From a checkpoint of a small image classifier: 48-pixel images.
Rows from block 3 of a small image classifier, named by matrix and row number. Rows with one number within an expert belong to one neuron, the router's apart. Each number is 128 + 24 x the weight over its row's rms, rounded and kept within 0 to 255. All counts start at 0. Numbers have three digits each. After the name is the row's rms in percent of the matrix's.
Before each expert's rows are labels from the 100 images, of 14848, where the router gives the expert most weight on average: "top examples" is what is common among them. Only what is clearly more common there than usual is listed. The data: retinal OCT scans (Kermany 2017).
# router: router (model.blocks.3.mlp.router.weight, 16x192, trained with AdamW), inputs 156-191
# up: expert up (model.blocks.3.mlp.up, 16x96x192), inputs 156-191
# down: expert down (model.blocks.3.mlp.down, 16x192x96, transposed), outputs 156-191

# expert 6
top examples: finding: choroidal neovascularization
router.6 089:171096126138104108122110135135135115166182108163176170146096148146136131142142138115137134130118099124148172
up.2 042:159107157130146109126124139162183081091131116126110147096118112148135137144104144103156143134130105124143141
down.2 050:131143102153147153123143147109111134111153107183133164154118124098151162092132133140138147144090127147135111
up.3 143:123125116123134139109129171049170116127134108127155144143114112125123134116099108144119144114158122136134105
down.3 147:117110126140134122143163087158098136138108120120105116097140124123112121152163154126130147109059100084113159
up.4 057:119141108106152130157091087144138160114128106113087134165113074112169123154108146116129082132157168102099144
down.4 062:127079128149141102099170123118142120135140144140131142160141099098129124045148136124112135159125158154135085
up.5 034:135127129143115126110134114157160190127120120135088136120136148134109138110169099103137155110166159129121156
down.5 038:105092093129151074129148182126127114138123113150150115153139151125120100102123124126141140155122134098129142
up.6 015:139115110123120131152113119114142121138157107135094157163155157141156118074087139075123118142142141093136139
down.6 028:125120111141170071121141202120126112132132086127091149128135086098131098092152104095138152147110106119136147
up.7 121:144081096141146113146144151133152128132125125145189135150151127102103094147177112128125179134118106108100183
down.7 156:094166149112128132131122106105098113102184113131079118104153138163152119123094150172151107140159172146157077
up.8 102:133098120143172147128133099116159103153132119132128128143133109112134101106142122136120166112145153159117122
down.8 149:128165130116089142150093099128137125129131123137081097116120030127155130115092140103132127137179148158102095

# expert 8
top examples: finding: diabetic macular edema
router.8 091:161139105174123137114172092169140084140158067149110089102143122123144137150131080125146156158145105143174195
up.3 057:155141099126131159134064139096155143134094119074171118139114149131130092114152144141118126138142111111126139
down.3 061:102148161121123111121109086134081109092119143125102113095114103140182134127134148125136122142152168137145110
up.4 033:125136135151139076161084138152141142102115108132078125152108122150111144116132148144131095197077089154142091
down.4 044:154135115151139142112144135109119159158121145134179149115106204101136137165134136125133128145144142142134156
up.5 125:091136126134120152129115070129123073114087094121153143132094075094118137182155106147152125128126099139100150
down.5 122:127104111137110116156136180144120144115158122130082145163141183136121094069127162123137120142132114120159126
up.6 012:140153135131154126093125132087102070119142134150126145144146118159127112088105174118218142074120145121179158
down.6 026:107145114140114123116137089124125126162108099131130137175108137121126127099173127112088098160145129137122139
up.7 122:140142150143158160140130127122114155169112103116086077119117127120128166185124137144096147110149130110113161
down.7 130:093098085143133087147143128142160133065112175141145164148138113142097103112135132101178135134110128106132091
up.8 109:110163141129143108105139083174149133158122122113131150113126099105120123132087131122123135124148119102161108
down.8 124:165144104117160147123129170136122086089148161180101091125186173125116163127138137127109130132156134117154129
up.9 130:099126142141122086099154143138141091138133111126149163111118145118107121102148095144145158137107113154169153
down.9 111:166162076099134148131099127141122154148124133088113105171123094135078139145088105142098102113149131115119148

# expert 12
top examples: finding: drusen
router.12 094:108089131153164115109118137111099105143114065146162103127140101109123112144143106112164110096110148133175076
up.2 086:133110129117122126119132143169145152114152159115100128129172140123160145126165103148141124131088165134122160
down.2 076:150157122119133099152096140146157129162167108160134137091127127124113127111121091104127166122151112098114115
up.3 136:115115165136134103140081144089149124096157113160143170138121095153172160133180133147120115140095121151118159
down.3 128:163140126122113152100131109140100160131077140083130083128134113129125101111094142114117104140150163078137108
up.4 054:121122129136155159096100143108086120141150142177140109122151104114136134133149105107150109149119137133115136
down.4 054:095135124143132172106143099129163158119146147107098126143115196158107172153134124157130133109112126109091103
up.5 068:107139122129173112154143176134085121135083139164124137150138114109121146067112101103139166128105146101120115
down.5 064:159121120142146091149110110076168154123178145149142126175111183129146132131119177109146086088158124147123145
up.6 122:111105122103121179161104160128130109152126120140102116117109112124111102161108149111106097145133150124130145
down.6 121:116126169141106142082159099084105133106115124105137131141136161122138156118128146151134143147133141178163127
up.7 039:103135130087134131155125160106127110115094120117163114113043147111101133114097143100145084172097123140155093
down.7 044:110105097170140110105111167133109126150133105149143131138156114108133128126136121116081172093162130106117141
up.8 140:115109149129134104128168081151108147125106109099143094167126133101162099137119132094109115145165110137155125
down.8 136:130150114148095161087081181133137107119175145156128173103155119139103160145138147150126152128090183117110145

# expert 4
top examples: finding: normal
router.4 092:144102150171100161141116109131091162134146157138163139161145110126106162120144144073107111088140117099133121
up.2 036:100092117134155113093083084129156193137116106125118133126127117168147124114094156125135111163174137100160109
down.2 035:117149187140128159086131134150109094118155109094111131162115106099115120089133136121130142132124200128116128
up.3 047:123115136133184119149139135136124116149143140136104120119130122060101111074168102060132125120158119095127144
down.3 039:134151136147114125143148160143153104100121121121166143160120098168123112131132147160164108124107161151120131
up.4 028:123144107117103115143150144134106123172128123121128127183108103121110121150144113098163075106131120152118076
down.4 047:093147142112138153122141171150138126111147144149133121114131145152095120118090132138112121145141150131087128
up.5 158:138114138141122153133133134169123163121086139131155136134167118107121127102134146167085127162102117135185161
down.5 126:121134112143114146112170111104129163165179117139150125164142152177145184122112116118159134088126124074118092
up.6 122:158167155160136111122119124106143141116127111144123171139139099125134152149125152115144152132137136116114176
down.6 145:120156142110077131164133120065086133112119143115142112152128131184156089121101142132115167071128121148141161
up.7 112:092092119133116135111128164145127082094113125145131121114117112074093130124078090089166136126127152119156073
down.7 128:141164158115122114153108108094138154130145162127127124167120129174153131182168116169122124126131127102085179
up.8 010:128111138074109121113123111162149133126187157159109129116091122184099159109141123140146098190167136105146126
down.8 023:100143179159134132099158142123107102136136125143145135175128117111090102115135141123130165104143187130145132