Weights of a small image classifier: arch fnet.
Rows from block 2 of a small image classifier, named by matrix and row number. Rows with one number belong to one neuron. Each number is 500 + 50 x the weight over its row's rms, rounded and kept within 0 to 999. All counts start at 0. Numbers have three digits each. After the name is the row's rms in percent of the matrix's.
After each neuron's rows are labels from the 100 images, of 14848, where the neuron reaches its highest value: "responds to" is what is common among them. Only what is clearly more common there than usual is listed. The data: retinal OCT scans (Kermany 2017). In brackets: how many of the 100, against the usual share in percent.
# fc1: MLP up (model.blocks.2.mlp.fc1.weight, 384x192), inputs 128-191
# fc2: MLP down (model.blocks.2.mlp.fc2.weight, 192x384, transposed), outputs 128-191

fc1.201 040:446557555532529539546487532453429461519478451509530438471522468425506502595577443502506541522544482494543440474504497578479491475535428452469452538454613533519493515446539487480486568504499434
fc2.201 042:537435572530536456411482488589513549449423523534448470568559416508574461543510492426507529448476491435549520607446492397533457543518399538482544440506447479568503453546496490480372466469491502
responds to: finding: diabetic macular edema (44 vs 11.7)

fc1.26 050:384494473459550527558565591450517519591465543572543547558508521462489515405423466569485501484428502559455523412424466527642398477449531440560593598469565406569404617387511491491563424541522445
fc2.26 045:571516489528441506500480477458518539508566464469473538487491517519476562575585496472526570475508544419467504568536516521566557598561492485494585496553438464581427438497478448527646458395446479
responds to: finding: diabetic macular edema (76 vs 11.7)

fc1.38 204:472476559587550560561541487434573551443463446539553466490570496429470479471509502496451496499450489547498498493540441544523531513439420587531544555580437457441503574492500494465468431451426474
fc2.38 216:570515506537477511453403469563389439544498478420471547452465495548382494563525500481571456557515527422525578506419552535501525483537524468512428490506491492522467435552523454460573544513524572
responds to: finding: diabetic macular edema (48 vs 11.7)

fc1.108 190:470549569434405541500451558516473482476574486443459520466536401508518503483547373429490500463470490587539509509576516530516502509578523550439521596469512497511515533485515443518532589562422559
fc2.108 190:495552508414499516458630557518504472434437507485497479555503504519489465516477537591505535485514576464502424450402454513513488499415407472537490425537585483422541527499484495484490414524516586
responds to: finding: drusen (90 vs 7.4)

fc1.383 196:533507445428585518607562499505464554427471568414396504522543609425510471485464546446510494466478434523543515525490438510467483487522503601460509559581588450512482486462555457517449495469586442
fc2.383 191:482378492551461484448455550529587461560568498553501491537503404517482477505609480589487494503488626506510460499530523561518479563389461440521488534436453472485557567474445518493578419520508465
responds to: finding: diabetic macular edema (31 vs 11.7)

fc1.114 197:559460386490522460545498530399486516554520456418425441527523515525478585521523475505516358438519471484488478467527553427613506541424547575398508484468527489437487521571469505453572430575469500
fc2.114 170:421531629478475464519433447518488436452576595539496558478471459475506500428527476495477548479428455448524521500533468516461535394629436475664465561576481491615465541392511433510498597479595532
responds to: finding: choroidal neovascularization (61 vs 29.3)

fc1.147 080:606489528492459510451462577502457555539459571566507437531545445504464520598462460551472464472620552470531490461609397472510426511502522526488492406510448498502493407441513378496435460475647499
fc2.147 087:494536566497498425477424500484505476567504544528459494471462526451559484460486499543489466614415430617509497484476502460525453522557493429476531484478512474463515488358479528530421545554407543
responds to: finding: normal (80 vs 51.6)

fc1.208 194:492475574481426522512429588510554572572440551460512599498522554526447480500571541565481410477495545486420572540478511512489517459496465496488534477494462535553493483497555472533522337497527502
fc2.208 186:485506516454591549483636540498513477485535427550516423545425501591415485501490523446511546500521471525585529554429474480444503480403467496400484590541536482498497443548482504475436409460476536
responds to: finding: normal (99 vs 51.6)

fc1.8 240:466431471555507521509511536446414489475472500483544480553464505490523461491555435578498418475578574492423587475487469476470488505438479502638488520496503449347491542480452556539495555522587523
fc2.8 170:532597563499580556506563481511531444500505552547498476528498466455497490454531570461443527509531523466515449406551562436479471459538477504464505291479522535525482553501571499472544579491367463
responds to: finding: diabetic macular edema (87 vs 11.7)

fc1.106 019:504569523530568526450476459465458543459533578602486533527585570535496522428531485407479546493464543461499501478440456529419483506538628432533457417505528430526544499437424460509502460591493448
fc2.106 020:602535454500419396455527512580494455544475481347556505499545420493498501536455463477497516462523497464437558468541521448587394552481513396420469502548513480521468463464550544472381498460383496
responds to: finding: drusen (30 vs 7.4)

fc1.274 265:515470470518444519519491553555488573460427511526488464591582506530535465557529483530503499537501515470490501485555451363475430531416461514516606522475558401502502564575560494562571462490500525
fc2.274 188:535510485433460486534475524481508449538506512505576536363449480444473615504482488526488500448490543495502538594383540618536586463524543560496466525522501540548515402393398496452499487518513467
responds to: finding: diabetic macular edema (44 vs 11.7)

fc1.49 098:531547499487556517525515455405440528549571465460476473545474501489522491491451441473481486486480494551568550506437451563488452484450568507535549449578570396531524518396437518512554408615550523
fc2.49 102:459456494459517448425564558528540533522574564560488495497507446515535414444537391449480578527353467425417533489492539495566555551530440445415519585486527557532470388509485561447547566471478496
responds to: finding: choroidal neovascularization (74 vs 29.3)

fc1.310 173:504469485533510594461532464478450523515428514536558486528513556501404427464539462513495440508562505499435625390437507525502528382459590565488474440504544489466522469515524461456600501443564515
fc2.310 183:609580560480523563489541478470472451471499447489480494476421481396454498492453516487458564521553483453480389493569532512460483546468425568457583314509518518423522536492506521451532618519467497
responds to: finding: diabetic macular edema (97 vs 11.7)

fc1.214 154:567508576457477518484472410434404466593550456537529523485405537485445491452515459603547515502529437474476536523439543448496566417504580537528535428519497429559521508504561421546509549406604477
fc2.214 164:512442538514445500450561578568576459500613448503493437446546375512494490529523565492500528459487498533487548464551476486452469528410476568487456485532493466554476492482593518461465468478465471
responds to: finding: diabetic macular edema (28 vs 11.7)

fc1.304 028:497520539463530530512496453501681481546496536568520536516546480484446608468554482487438507441480541535503481537553449477526568473508466455507447458441396493495453528474535468497447467511436510
fc2.304 031:542527454474484538504502491448384527536581469498537525618509418494484445548508477466479482404514473525530471467502520527521375476525452424460528506410670427496577474515428562585514467470452434
responds to: finding: drusen (44 vs 7.4)

fc1.207 024:510478495504586490491475478510569571499414444465509462477481497516407537517460371512509575601496512515494506499478540446482426437440459478450526429519504524506531422472496550534558565405509395
fc2.207 027:548503534465483514442469448529447566478575446550498536448502488539552459471468480554377584449380569424444474540483553541538508541534508426447512544524560461564523433497510456373487511516497528
responds to: finding: diabetic macular edema (86 vs 11.7)

fc1.243 025:436558537435459517400395490432487460515459428585466538484519535533513492513550452524520535520506568600532462465452445502546403526445544561458473515477427526506518480395570474443458504544489553
fc2.243 023:537586505544570432545560443580445562517489538465504502517524446488501551560572491447481510439462511498516614496550523492575500430482463472512508468513617450574593473502457497484404500532421424
responds to: finding: normal (82 vs 51.6)

fc1.361 054:481479656517490558490550480505563475518588495433539609496529491483480457540587462460437548417486586481449449522538523506450465413578466480515500642516458528481551445508511468450510567426535435
fc2.361 058:525624507492532489510519531495448474518468441477489540489546380500502430486519539536388552516483569434404503515547584504574528498471418473529451495553575464539509504446558503519487483608462561
responds to: finding: diabetic macular edema (37 vs 11.7); finding: drusen (35 vs 7.4)

fc1.298 092:372454587445525467485517471472564453515547535521444464543523458488467509538499473524544471436541465529532485467432505498445526535375521519578392580491495506497490482531526477459532523452418489
fc2.298 092:556485433590477495504405497505484544446514453465573550427472473539545439425451411546519477563478530484492583495508473533577497514634451486441531344535518492557521482501476502485493431467564474
responds to: finding: diabetic macular edema (58 vs 11.7)

fc1.27 066:459556429546480546560459478473496545459496535476480384532521512454534532504545529520581444374507445478557508587431495568464534467575520487607540547556549442404490509492465551464439579500458472
fc2.27 065:503555508478404532493465446425538501515494517479448504507453502540458530575450418413471565577443573492595445461464521464475509552491534503509522524505522594483566486551493430482575549483608486
responds to: finding: normal (87 vs 51.6)

fc1.314 191:474473512569498545518411455512429477473516538529464529465573572400506604474544413496416494531504466472515582452476513446447386459559589470435458528450464424553565541454516520481558496532497581
fc2.314 200:465582520469512459489589509524508501490525490457558496483395444619460419554492555517440571488509581544577426504516477563470553567347381519559501502549546566497446425471417501515496526420356439
responds to: finding: drusen (57 vs 7.4)

fc1.111 024:464415578540427413460571510505396445471462434459497473481458496473502528494463492409541467605498525506484500490424527500502450492507541558435487471553459430564540502431476461500494430467489600
fc2.111 031:539501473508439661453487422523531529532424407417507498536574494553494421496529617501565469397513503519480493470596465502489487549420501462491488491434548472542487490516542477469413411504405463
responds to: finding: normal (94 vs 51.6)

fc1.343 210:460510527460496442582597526576560479507518503543526505465483511420443483494493461555485486501463502597530470405500430342513543453498521495408494437461403503462538519428459517436533491612575557
fc2.343 218:533531477551513514454435526459431527452475515494365430575560518561533460530553562517484494465537532419499545575537547616440440534472460507553556550602604483555499397529511463501486502442444455
responds to: finding: diabetic macular edema (50 vs 11.7)

fc1.245 189:449419466497457526518423493507508553364539569500422477501576422507537453462556379473419509417440513388489560472567430519484512543487533507503530568507512466485518554508520471485516610546409588
fc2.245 184:497539601520511582481545526466487482447503530442481469505470553522519482531434566409514530501481517489588514546514506520489467487410452461408543486415374506494557470434462464485340410476477559
responds to: finding: drusen (99 vs 7.4)

fc1.239 088:443489544536497550454518492548465470489520495480435417527616444518405558544492443499443511484491543482526477524463457535514414553454568461502466465551492429573469456492466419462581473449445491
fc2.239 087:533558497488384511451433509527546482558415470491557534479443539436553470447521562564524396483560598547426485486608469499527441598586430510503501485508467489441651518512508484552483543384477462
responds to: finding: normal (82 vs 51.6)

fc1.228 046:435510505540545507562475484436466527529465465430550550478494548525474401466488466543461413452470511430511524482549539501463414569518544493531526547550492420506542462519524413382497513462532490
fc2.228 044:403437475511409444484635489513534541498495507481498532472463488400543493614543489440535567571541508532507461487479484487574489455417460445502466402624417510573539533481559509458444498530443473
responds to: finding: diabetic macular edema (28 vs 11.7)

fc1.255 205:465468582499428546432444510553528507477465487450471476478466549487509524555592452521524587400522497507471554549532556532462432556509409432484562584540455439612566422511503459451482486454484523
fc2.255 181:565508413545525461540516523443497478546605485527481456562546489476435465504447478460479415513506489541492550445514467543551493439509511489501501398462487506419429572512498498538618580542474448
responds to: finding: drusen (94 vs 7.4)

fc1.303 183:519518517574388445449480537502536507503515588405441500454478474461439490552545413540532461477459448470535495531489475576487477438487478558555510572483548472424594500483514530536493509593458521
fc2.303 188:476427480401512628555463392535518561501491398475496517469647509456564572590506521500464534505450512520518476489515562457512453564417520494480439508445459470564416541499456438502524546406459496
responds to: finding: drusen (99 vs 7.4)

fc1.351 141:525447461482543470459556524505471475613518522553584540495595490542458431480462507510503484454475502567449505588499483482540503446526501588480570554496519444506554482435563457451517421486416609
fc2.351 142:502486478552461509581463474451525545382495527480431453546538423483519472475575513472465504548470503417512513426492405416513447492493515541473412496510514465534422498598444487502542541421588472
responds to: finding: diabetic macular edema (36 vs 11.7)

fc1.262 159:545476544534479579472530543458536544534479456463562523511580464540410527648506463500535443510500463524555464529526525473421547487576446485495443556577520424610452457553635567536511450491467469
fc2.262 205:417419530430476455549462510493486570469531432469519490561469579491594459432540540523489554523462535486487525476518540396510465535448545552557547423443450618469545547466426398468525419486556559
responds to: finding: diabetic macular edema (48 vs 11.7)

fc1.141 023:401423559557475482545542483403605565544473467525554479538517560478531481533515456385501539511474606553525537524473534538593434577531576461475524459431442508583525432420560511554533467558433522
fc2.141 022:516551437469477448378489499565431562560461547539505498522578413547470437530525524581471551473512463439544534481437535425445397543443503468493426523560533487491527532515565451387432384439430460
responds to: finding: normal (86 vs 51.6)

fc1.307 060:455566618388494530452476492443445415609494486520474494576483520486454411592475444470501444406530517492476576496508560457500454401533479523484391532353521424470457457500587460466549497499487468
fc2.307 055:466462497517509417659563554530459532512520466449516489517388487556513533531526433488503481480558490518585508556462564492519516513552398494467546452517408403529473451551496602586415486493431500
responds to: finding: diabetic macular edema (45 vs 11.7)

fc1.171 054:433481434514510580542405436449526545522491418409525535584557460469446532555549463421483413452516500458452503433534497463492512382515534497457580578477538473511430480481492408493575558437505509
fc2.171 051:558432534531460530528525462475504439616567510467415542436451449555544543506482468491553516438544503501485475490412504474528492565599453421502449553590439495551552526498535551518428422486448507
responds to: finding: diabetic macular edema (29 vs 11.7)

fc1.83 073:475449456466523529529387511476492456479493373625531615501490455485423477559513547499504398463466487400523568541491510443490540456514560497477444487538578541590533555506572469564507518540494481
fc2.83 075:559528489365473625460516398472494499493506570419497465531541560524479467521506551540539527497416385518541524583532513586483480539540422519492494415513513480523471545501483471445516420518533527
responds to: finding: drusen (32 vs 7.4)

fc1.112 097:462556451568471480530560593554551565478539474506477460572550435472502626534546566486490551566425461481501613525472543488501483418479525422515427453471536422456493543533469553501572471458455524
fc2.112 102:470427555395487458458473367448583539555573517501589490455392486603429400467522463503469506442468506525562470580552497543497515669506485556544549403501429555535496450547565463489403500415482490
responds to: finding: diabetic macular edema (64 vs 11.7)

fc1.45 053:428579543499450466491453525436451601469548384420513548574519527453507473531562407492501447564563491458478452506425467479543551432489413551461488551445505413460492454422511500495481440561455515
fc2.45 053:533479523510492584485506429526385474528529592475567446508482447552511449487437558479515433427511546488527520494537450433591506551509483545463461465519427404551440506469469445514448573345517498
responds to: finding: diabetic macular edema (69 vs 11.7)

fc1.378 100:585630560432512522377553602496565475465440463590494423526488480474427463492503476406552540462485418422605515499488526460492524450502599565502477544498431455565465580471519502552459402586523517
fc2.378 094:594457554516513561629471474576425574576495468553486510441482486456498507494572523543420504499450467530489522489390498526501527521474493568479449366488489495466459447501488497501560575446415460
responds to: finding: diabetic macular edema (35 vs 11.7)

fc1.14 065:473533469486524390411550457526381571530523457483502442529522591510531493530445483456481438457555514511555490575425449569525504539389482523461494496438572481518525552403422536550539493500593487
fc2.14 084:520427525448472522552573617522625454475551549502520470488489468445432494589498423546543501494472511419455513477443518464487479419553551491476467566515499425502459403497579499378493466448413408
responds to: finding: choroidal neovascularization (86 vs 29.3)

fc1.267 029:532546465458504465512461586518428510441551531490532434503408487504453545441534514472440478459525457502458595553648532516511543445489534535539530479533446498417549493522506529472382446532501442
fc2.267 035:514544536486471504513385470509565472551496533488488460537464506453414522546469505476485523494492465526509539517492447431510422499541485467474427519648569474562519557523492468491531536600434518
responds to: finding: choroidal neovascularization (97 vs 29.3)

fc1.260 180:537429565558587621478544402401574496511426521527550436556545453558451531555484475564483426404444434384542580471467494584446498527462487522566535544570559439431481480571571436493460512491461460
fc2.260 196:545538466439442450570475595501414446537517545443499563431509466423564513445436548479509535555586600582494475517527474422470500434507552553519485519445437495552487488461452448489588457542458537
responds to: finding: diabetic macular edema (58 vs 11.7)

fc1.162 187:521516531459501626491546374499475492491574477422429521480607508464437526407500454472413592447456488464590560476536467614475497490485517521607403455552564459503468483433426421475530472574540541
fc2.162 174:475542478485458400517405569540585462480477518488545547439434464511555505550517544497515399501498426590451484458465543448479487503519500458368552510500457444462464573497569604496529529537454501
responds to: finding: drusen (32 vs 7.4)

fc1.200 208:488437542521456547481567451526505452470450502480550500559620532429475397493555532579495483419473491537545504466492466414486544495501450483508475474551515528480428583536544559533513486550553536
fc2.200 190:491534524449459456488460612518513572485498460495432509440468491573486522535418437454586474520575509547478592525463542568531481444530517501447517569522509440486546429481550407478487538459460506
responds to: finding: diabetic macular edema (32 vs 11.7)

fc1.35 050:478535612431497481476548512501580472500537461571517602545513440482522462558484549484501537525564575527546535532449595580578447519421506624583394507479492486410460528378480490526462462424503537
fc2.35 046:563552355516414470532461426482439452559482477341512555498460529596529544541482505536559482500467510473472517406532478447478488547603528404379497412516554485585514528544483420484512498456421521
responds to: finding: diabetic macular edema (29 vs 11.7)

fc1.153 047:496629554483529495535565560525568522557461505510469534496477499498476433540446392531535519539583485527520438427458553487454497500526465482572484464512447457428523515511573527469425581459563500
fc2.153 049:568531511503525501456397378527467471470539513440515482539515453553472475612529505498403494496486561509564492563504518483550499436397481474477515469505496540463464433509488520511490497476452480
responds to: finding: diabetic macular edema (42 vs 11.7)

fc1.210 106:527446538476453562444548464473465492453503450479525495519501475487458469529550505489515534435538567498523617506489464485536471418493534536591498521490521491577462574485563450451491443433486537
fc2.210 110:430490519509519541552529531457523506481523468523465456540516491566563450475474488434474495534439416438466467499481535484479564545462464497439557504588496537499547499582510559479439506516578417
responds to: finding: diabetic macular edema (36 vs 11.7)

fc1.247 110:570519500532486564518576581550411552505532493576442479520473530502456575561443358484432465432512468459488527532392473460511466500492522548528548505438506554573484458556504482567507508579514474
fc2.247 116:454576501500449541466520401476513456431515512476513516527557531495544411519528649566541639454413436473505514472502487507542470589600507506530463467536539441457481520567544401503561421460549547
responds to: finding: diabetic macular edema (48 vs 11.7)

fc1.63 029:508537467423530464514573519517428535475464545531443474556624479553538446481548434610504474514490557485576445400438390536437454468447498446496486483430530422550441476484544407496520412504457451
fc2.63 032:617484545467588508475436498516555417578603472406582424497459453509515507507576533411515492562504526509451509539582543396524516584616470436401584511473517433466482473438447544502415469506519508
responds to: finding: choroidal neovascularization (66 vs 29.3)

fc1.324 171:374497541564544538560516525571521485519505535529600450511487550545466558595530413500497485436461573524562497450461414400450569464491470593568472530517445507481534556515523466427582456564403455
fc2.324 213:609582352506584422450440557504483514522508505529485539499515407427451469494433502443527557532501449458490550553511566524564416533500513433429566503564517481592510464504471574572503581514493538
responds to: finding: diabetic macular edema (57 vs 11.7)

fc1.234 016:497427506495423537531550481456496565532534535521446461467559548513481517538470457528435441528565521492456496487434522518527585443473536402545525546526486456527553465493548476531498613479480526
fc2.234 021:560605402495568492502511570518443480518502482470529482527533406546480525495493472535495512422481529413448571435529479430489394516603504483454419490570502474533470513461449457496421446497452493
responds to: finding: drusen (68 vs 7.4)

fc1.327 200:503492539500425581526563562526520551476566447579506504452502471467418484494449437494493397476528482448510432533439424459545576614499550521574514505526415486562502554490447528480525450532515528
fc2.327 194:524481454490552470389444457429543485521460559367532495516523458519533427506554482560494564536475539551455506491541628532488411415484456488429487506531517496450491419505575444539521515436382519
responds to: finding: diabetic macular edema (43 vs 11.7)

fc1.64 051:482494497550485446468460505492482498479508548487473626493484524395526544601507455419452451535476513504539476547485538484493415459428478547568430543530524540488501565438429520502500477500517567
fc2.64 058:446545497472540483417547507442470537529539452534591535513478520563600468472500475513568554502517508527424521508463561521494438542481492493539549414471495371536508472415467476489516477550501396
responds to: finding: normal (79 vs 51.6)

fc1.290 190:564499472471502580405551502503534515448497554472504524475518585506365385443484462541543441527541505551502562475438441519572555455484540571433535492577550494437499489572523522482543475493544439
fc2.290 164:426555535519514484575461487534451443470545544523556480467478507407513515540597496504465443513519554474505487470569594485457462497570425470574420346453502485544503556427470453481527623501424552
responds to: finding: diabetic macular edema (98 vs 11.7)

fc1.32 082:464539381492602508503441534466587515536474513464515502442459438551453348597559560457469501526524488390457511493497556454496571434429527471547437649430438475433464473506467490535432474506526626
fc2.32 082:567509556534371526536498430552410560454492507499471480498536537441484578439429485509466537434516505540538510550517443448467479485575536531448587425483467463515496559437488486527586458437485519
responds to: finding: diabetic macular edema (66 vs 11.7)

fc1.66 033:491529434542484488440529578506504521461511473501466482456536424498558464465500394480443413518541545516482493595561546465442540476530476539523497505406534381454509504421481557467473464508532540
fc2.66 034:508514558519474510522372404506502515567519530466594481573321441467504534533547577551533526488461486467511556427425601434471442463501537498420527528525460452494485520447443532466464444463473449
responds to: finding: diabetic macular edema (74 vs 11.7)

fc1.175 213:557586509458507468496537510469495522479506553559395482475572455508514483541481375439446451421495547503435482477549451501552476405472509485532578583482478447465543526441573400461461583536375558
fc2.175 191:468444441503512552606444445479572521520482495473564554505407429473529533548478517571504478516451467460534518568506468502428501531506515494480537458431547550553506472516432536552505488489507497
responds to: finding: drusen (96 vs 7.4)

fc1.95 153:467475569521523578486590468481455474523537442512529494513597484490489405464534482517484508467534527480454587411483476494510560518559561524549535458531564504520493451501526525450572387395586471
fc2.95 168:518382514538499608441537493552466477374560622446482487486492446461470514478470428526491463576438505550363541456456566526552450467427542581500449392551503509450452477557470442571516606483451471
responds to: finding: diabetic macular edema (87 vs 11.7)

fc1.155 192:465526480520554611472487356448408463406573524464479504502494458503486458451571418525474532500532462443563520369623467503569542424459489546536464541536563450526503599422529484532431494584570558
fc2.155 156:587509475435445408495515627492620543585455511528493506529515538535513433448506529479507422459498479579474561551344502523438486527427545517528490467534443555460500421538542479528583384476527453
responds to: finding: drusen (49 vs 7.4)

fc1.288 032:521516464494469535483509440434503486484595525526522422501564457450363535562444551418541560495527551527516515492504415577521458405495620523578481476502485445389469515494470470466494452518525505
fc2.288 035:580490437493513500517498533463497502497484564472554493485472508529479471454581528500504496485459498540509556500557481529538481476533569517442562469423510457487408439478544479446437494402418482
responds to: finding: diabetic macular edema (39 vs 11.7)

fc1.72 118:457600474455481509529373507457493543546406479474436564592470443487460537468574506536525459415439583445472471539399550536543454410418585528447465494490473464523496513487535444547521493476482517
fc2.72 103:557374553405488456576594513555544517410540526520508513376559563511544472499506442447448509573472480485521540574561460462479589485634493535540575478544556566448505494517454460520489550571583500
responds to: finding: diabetic macular edema (39 vs 11.7)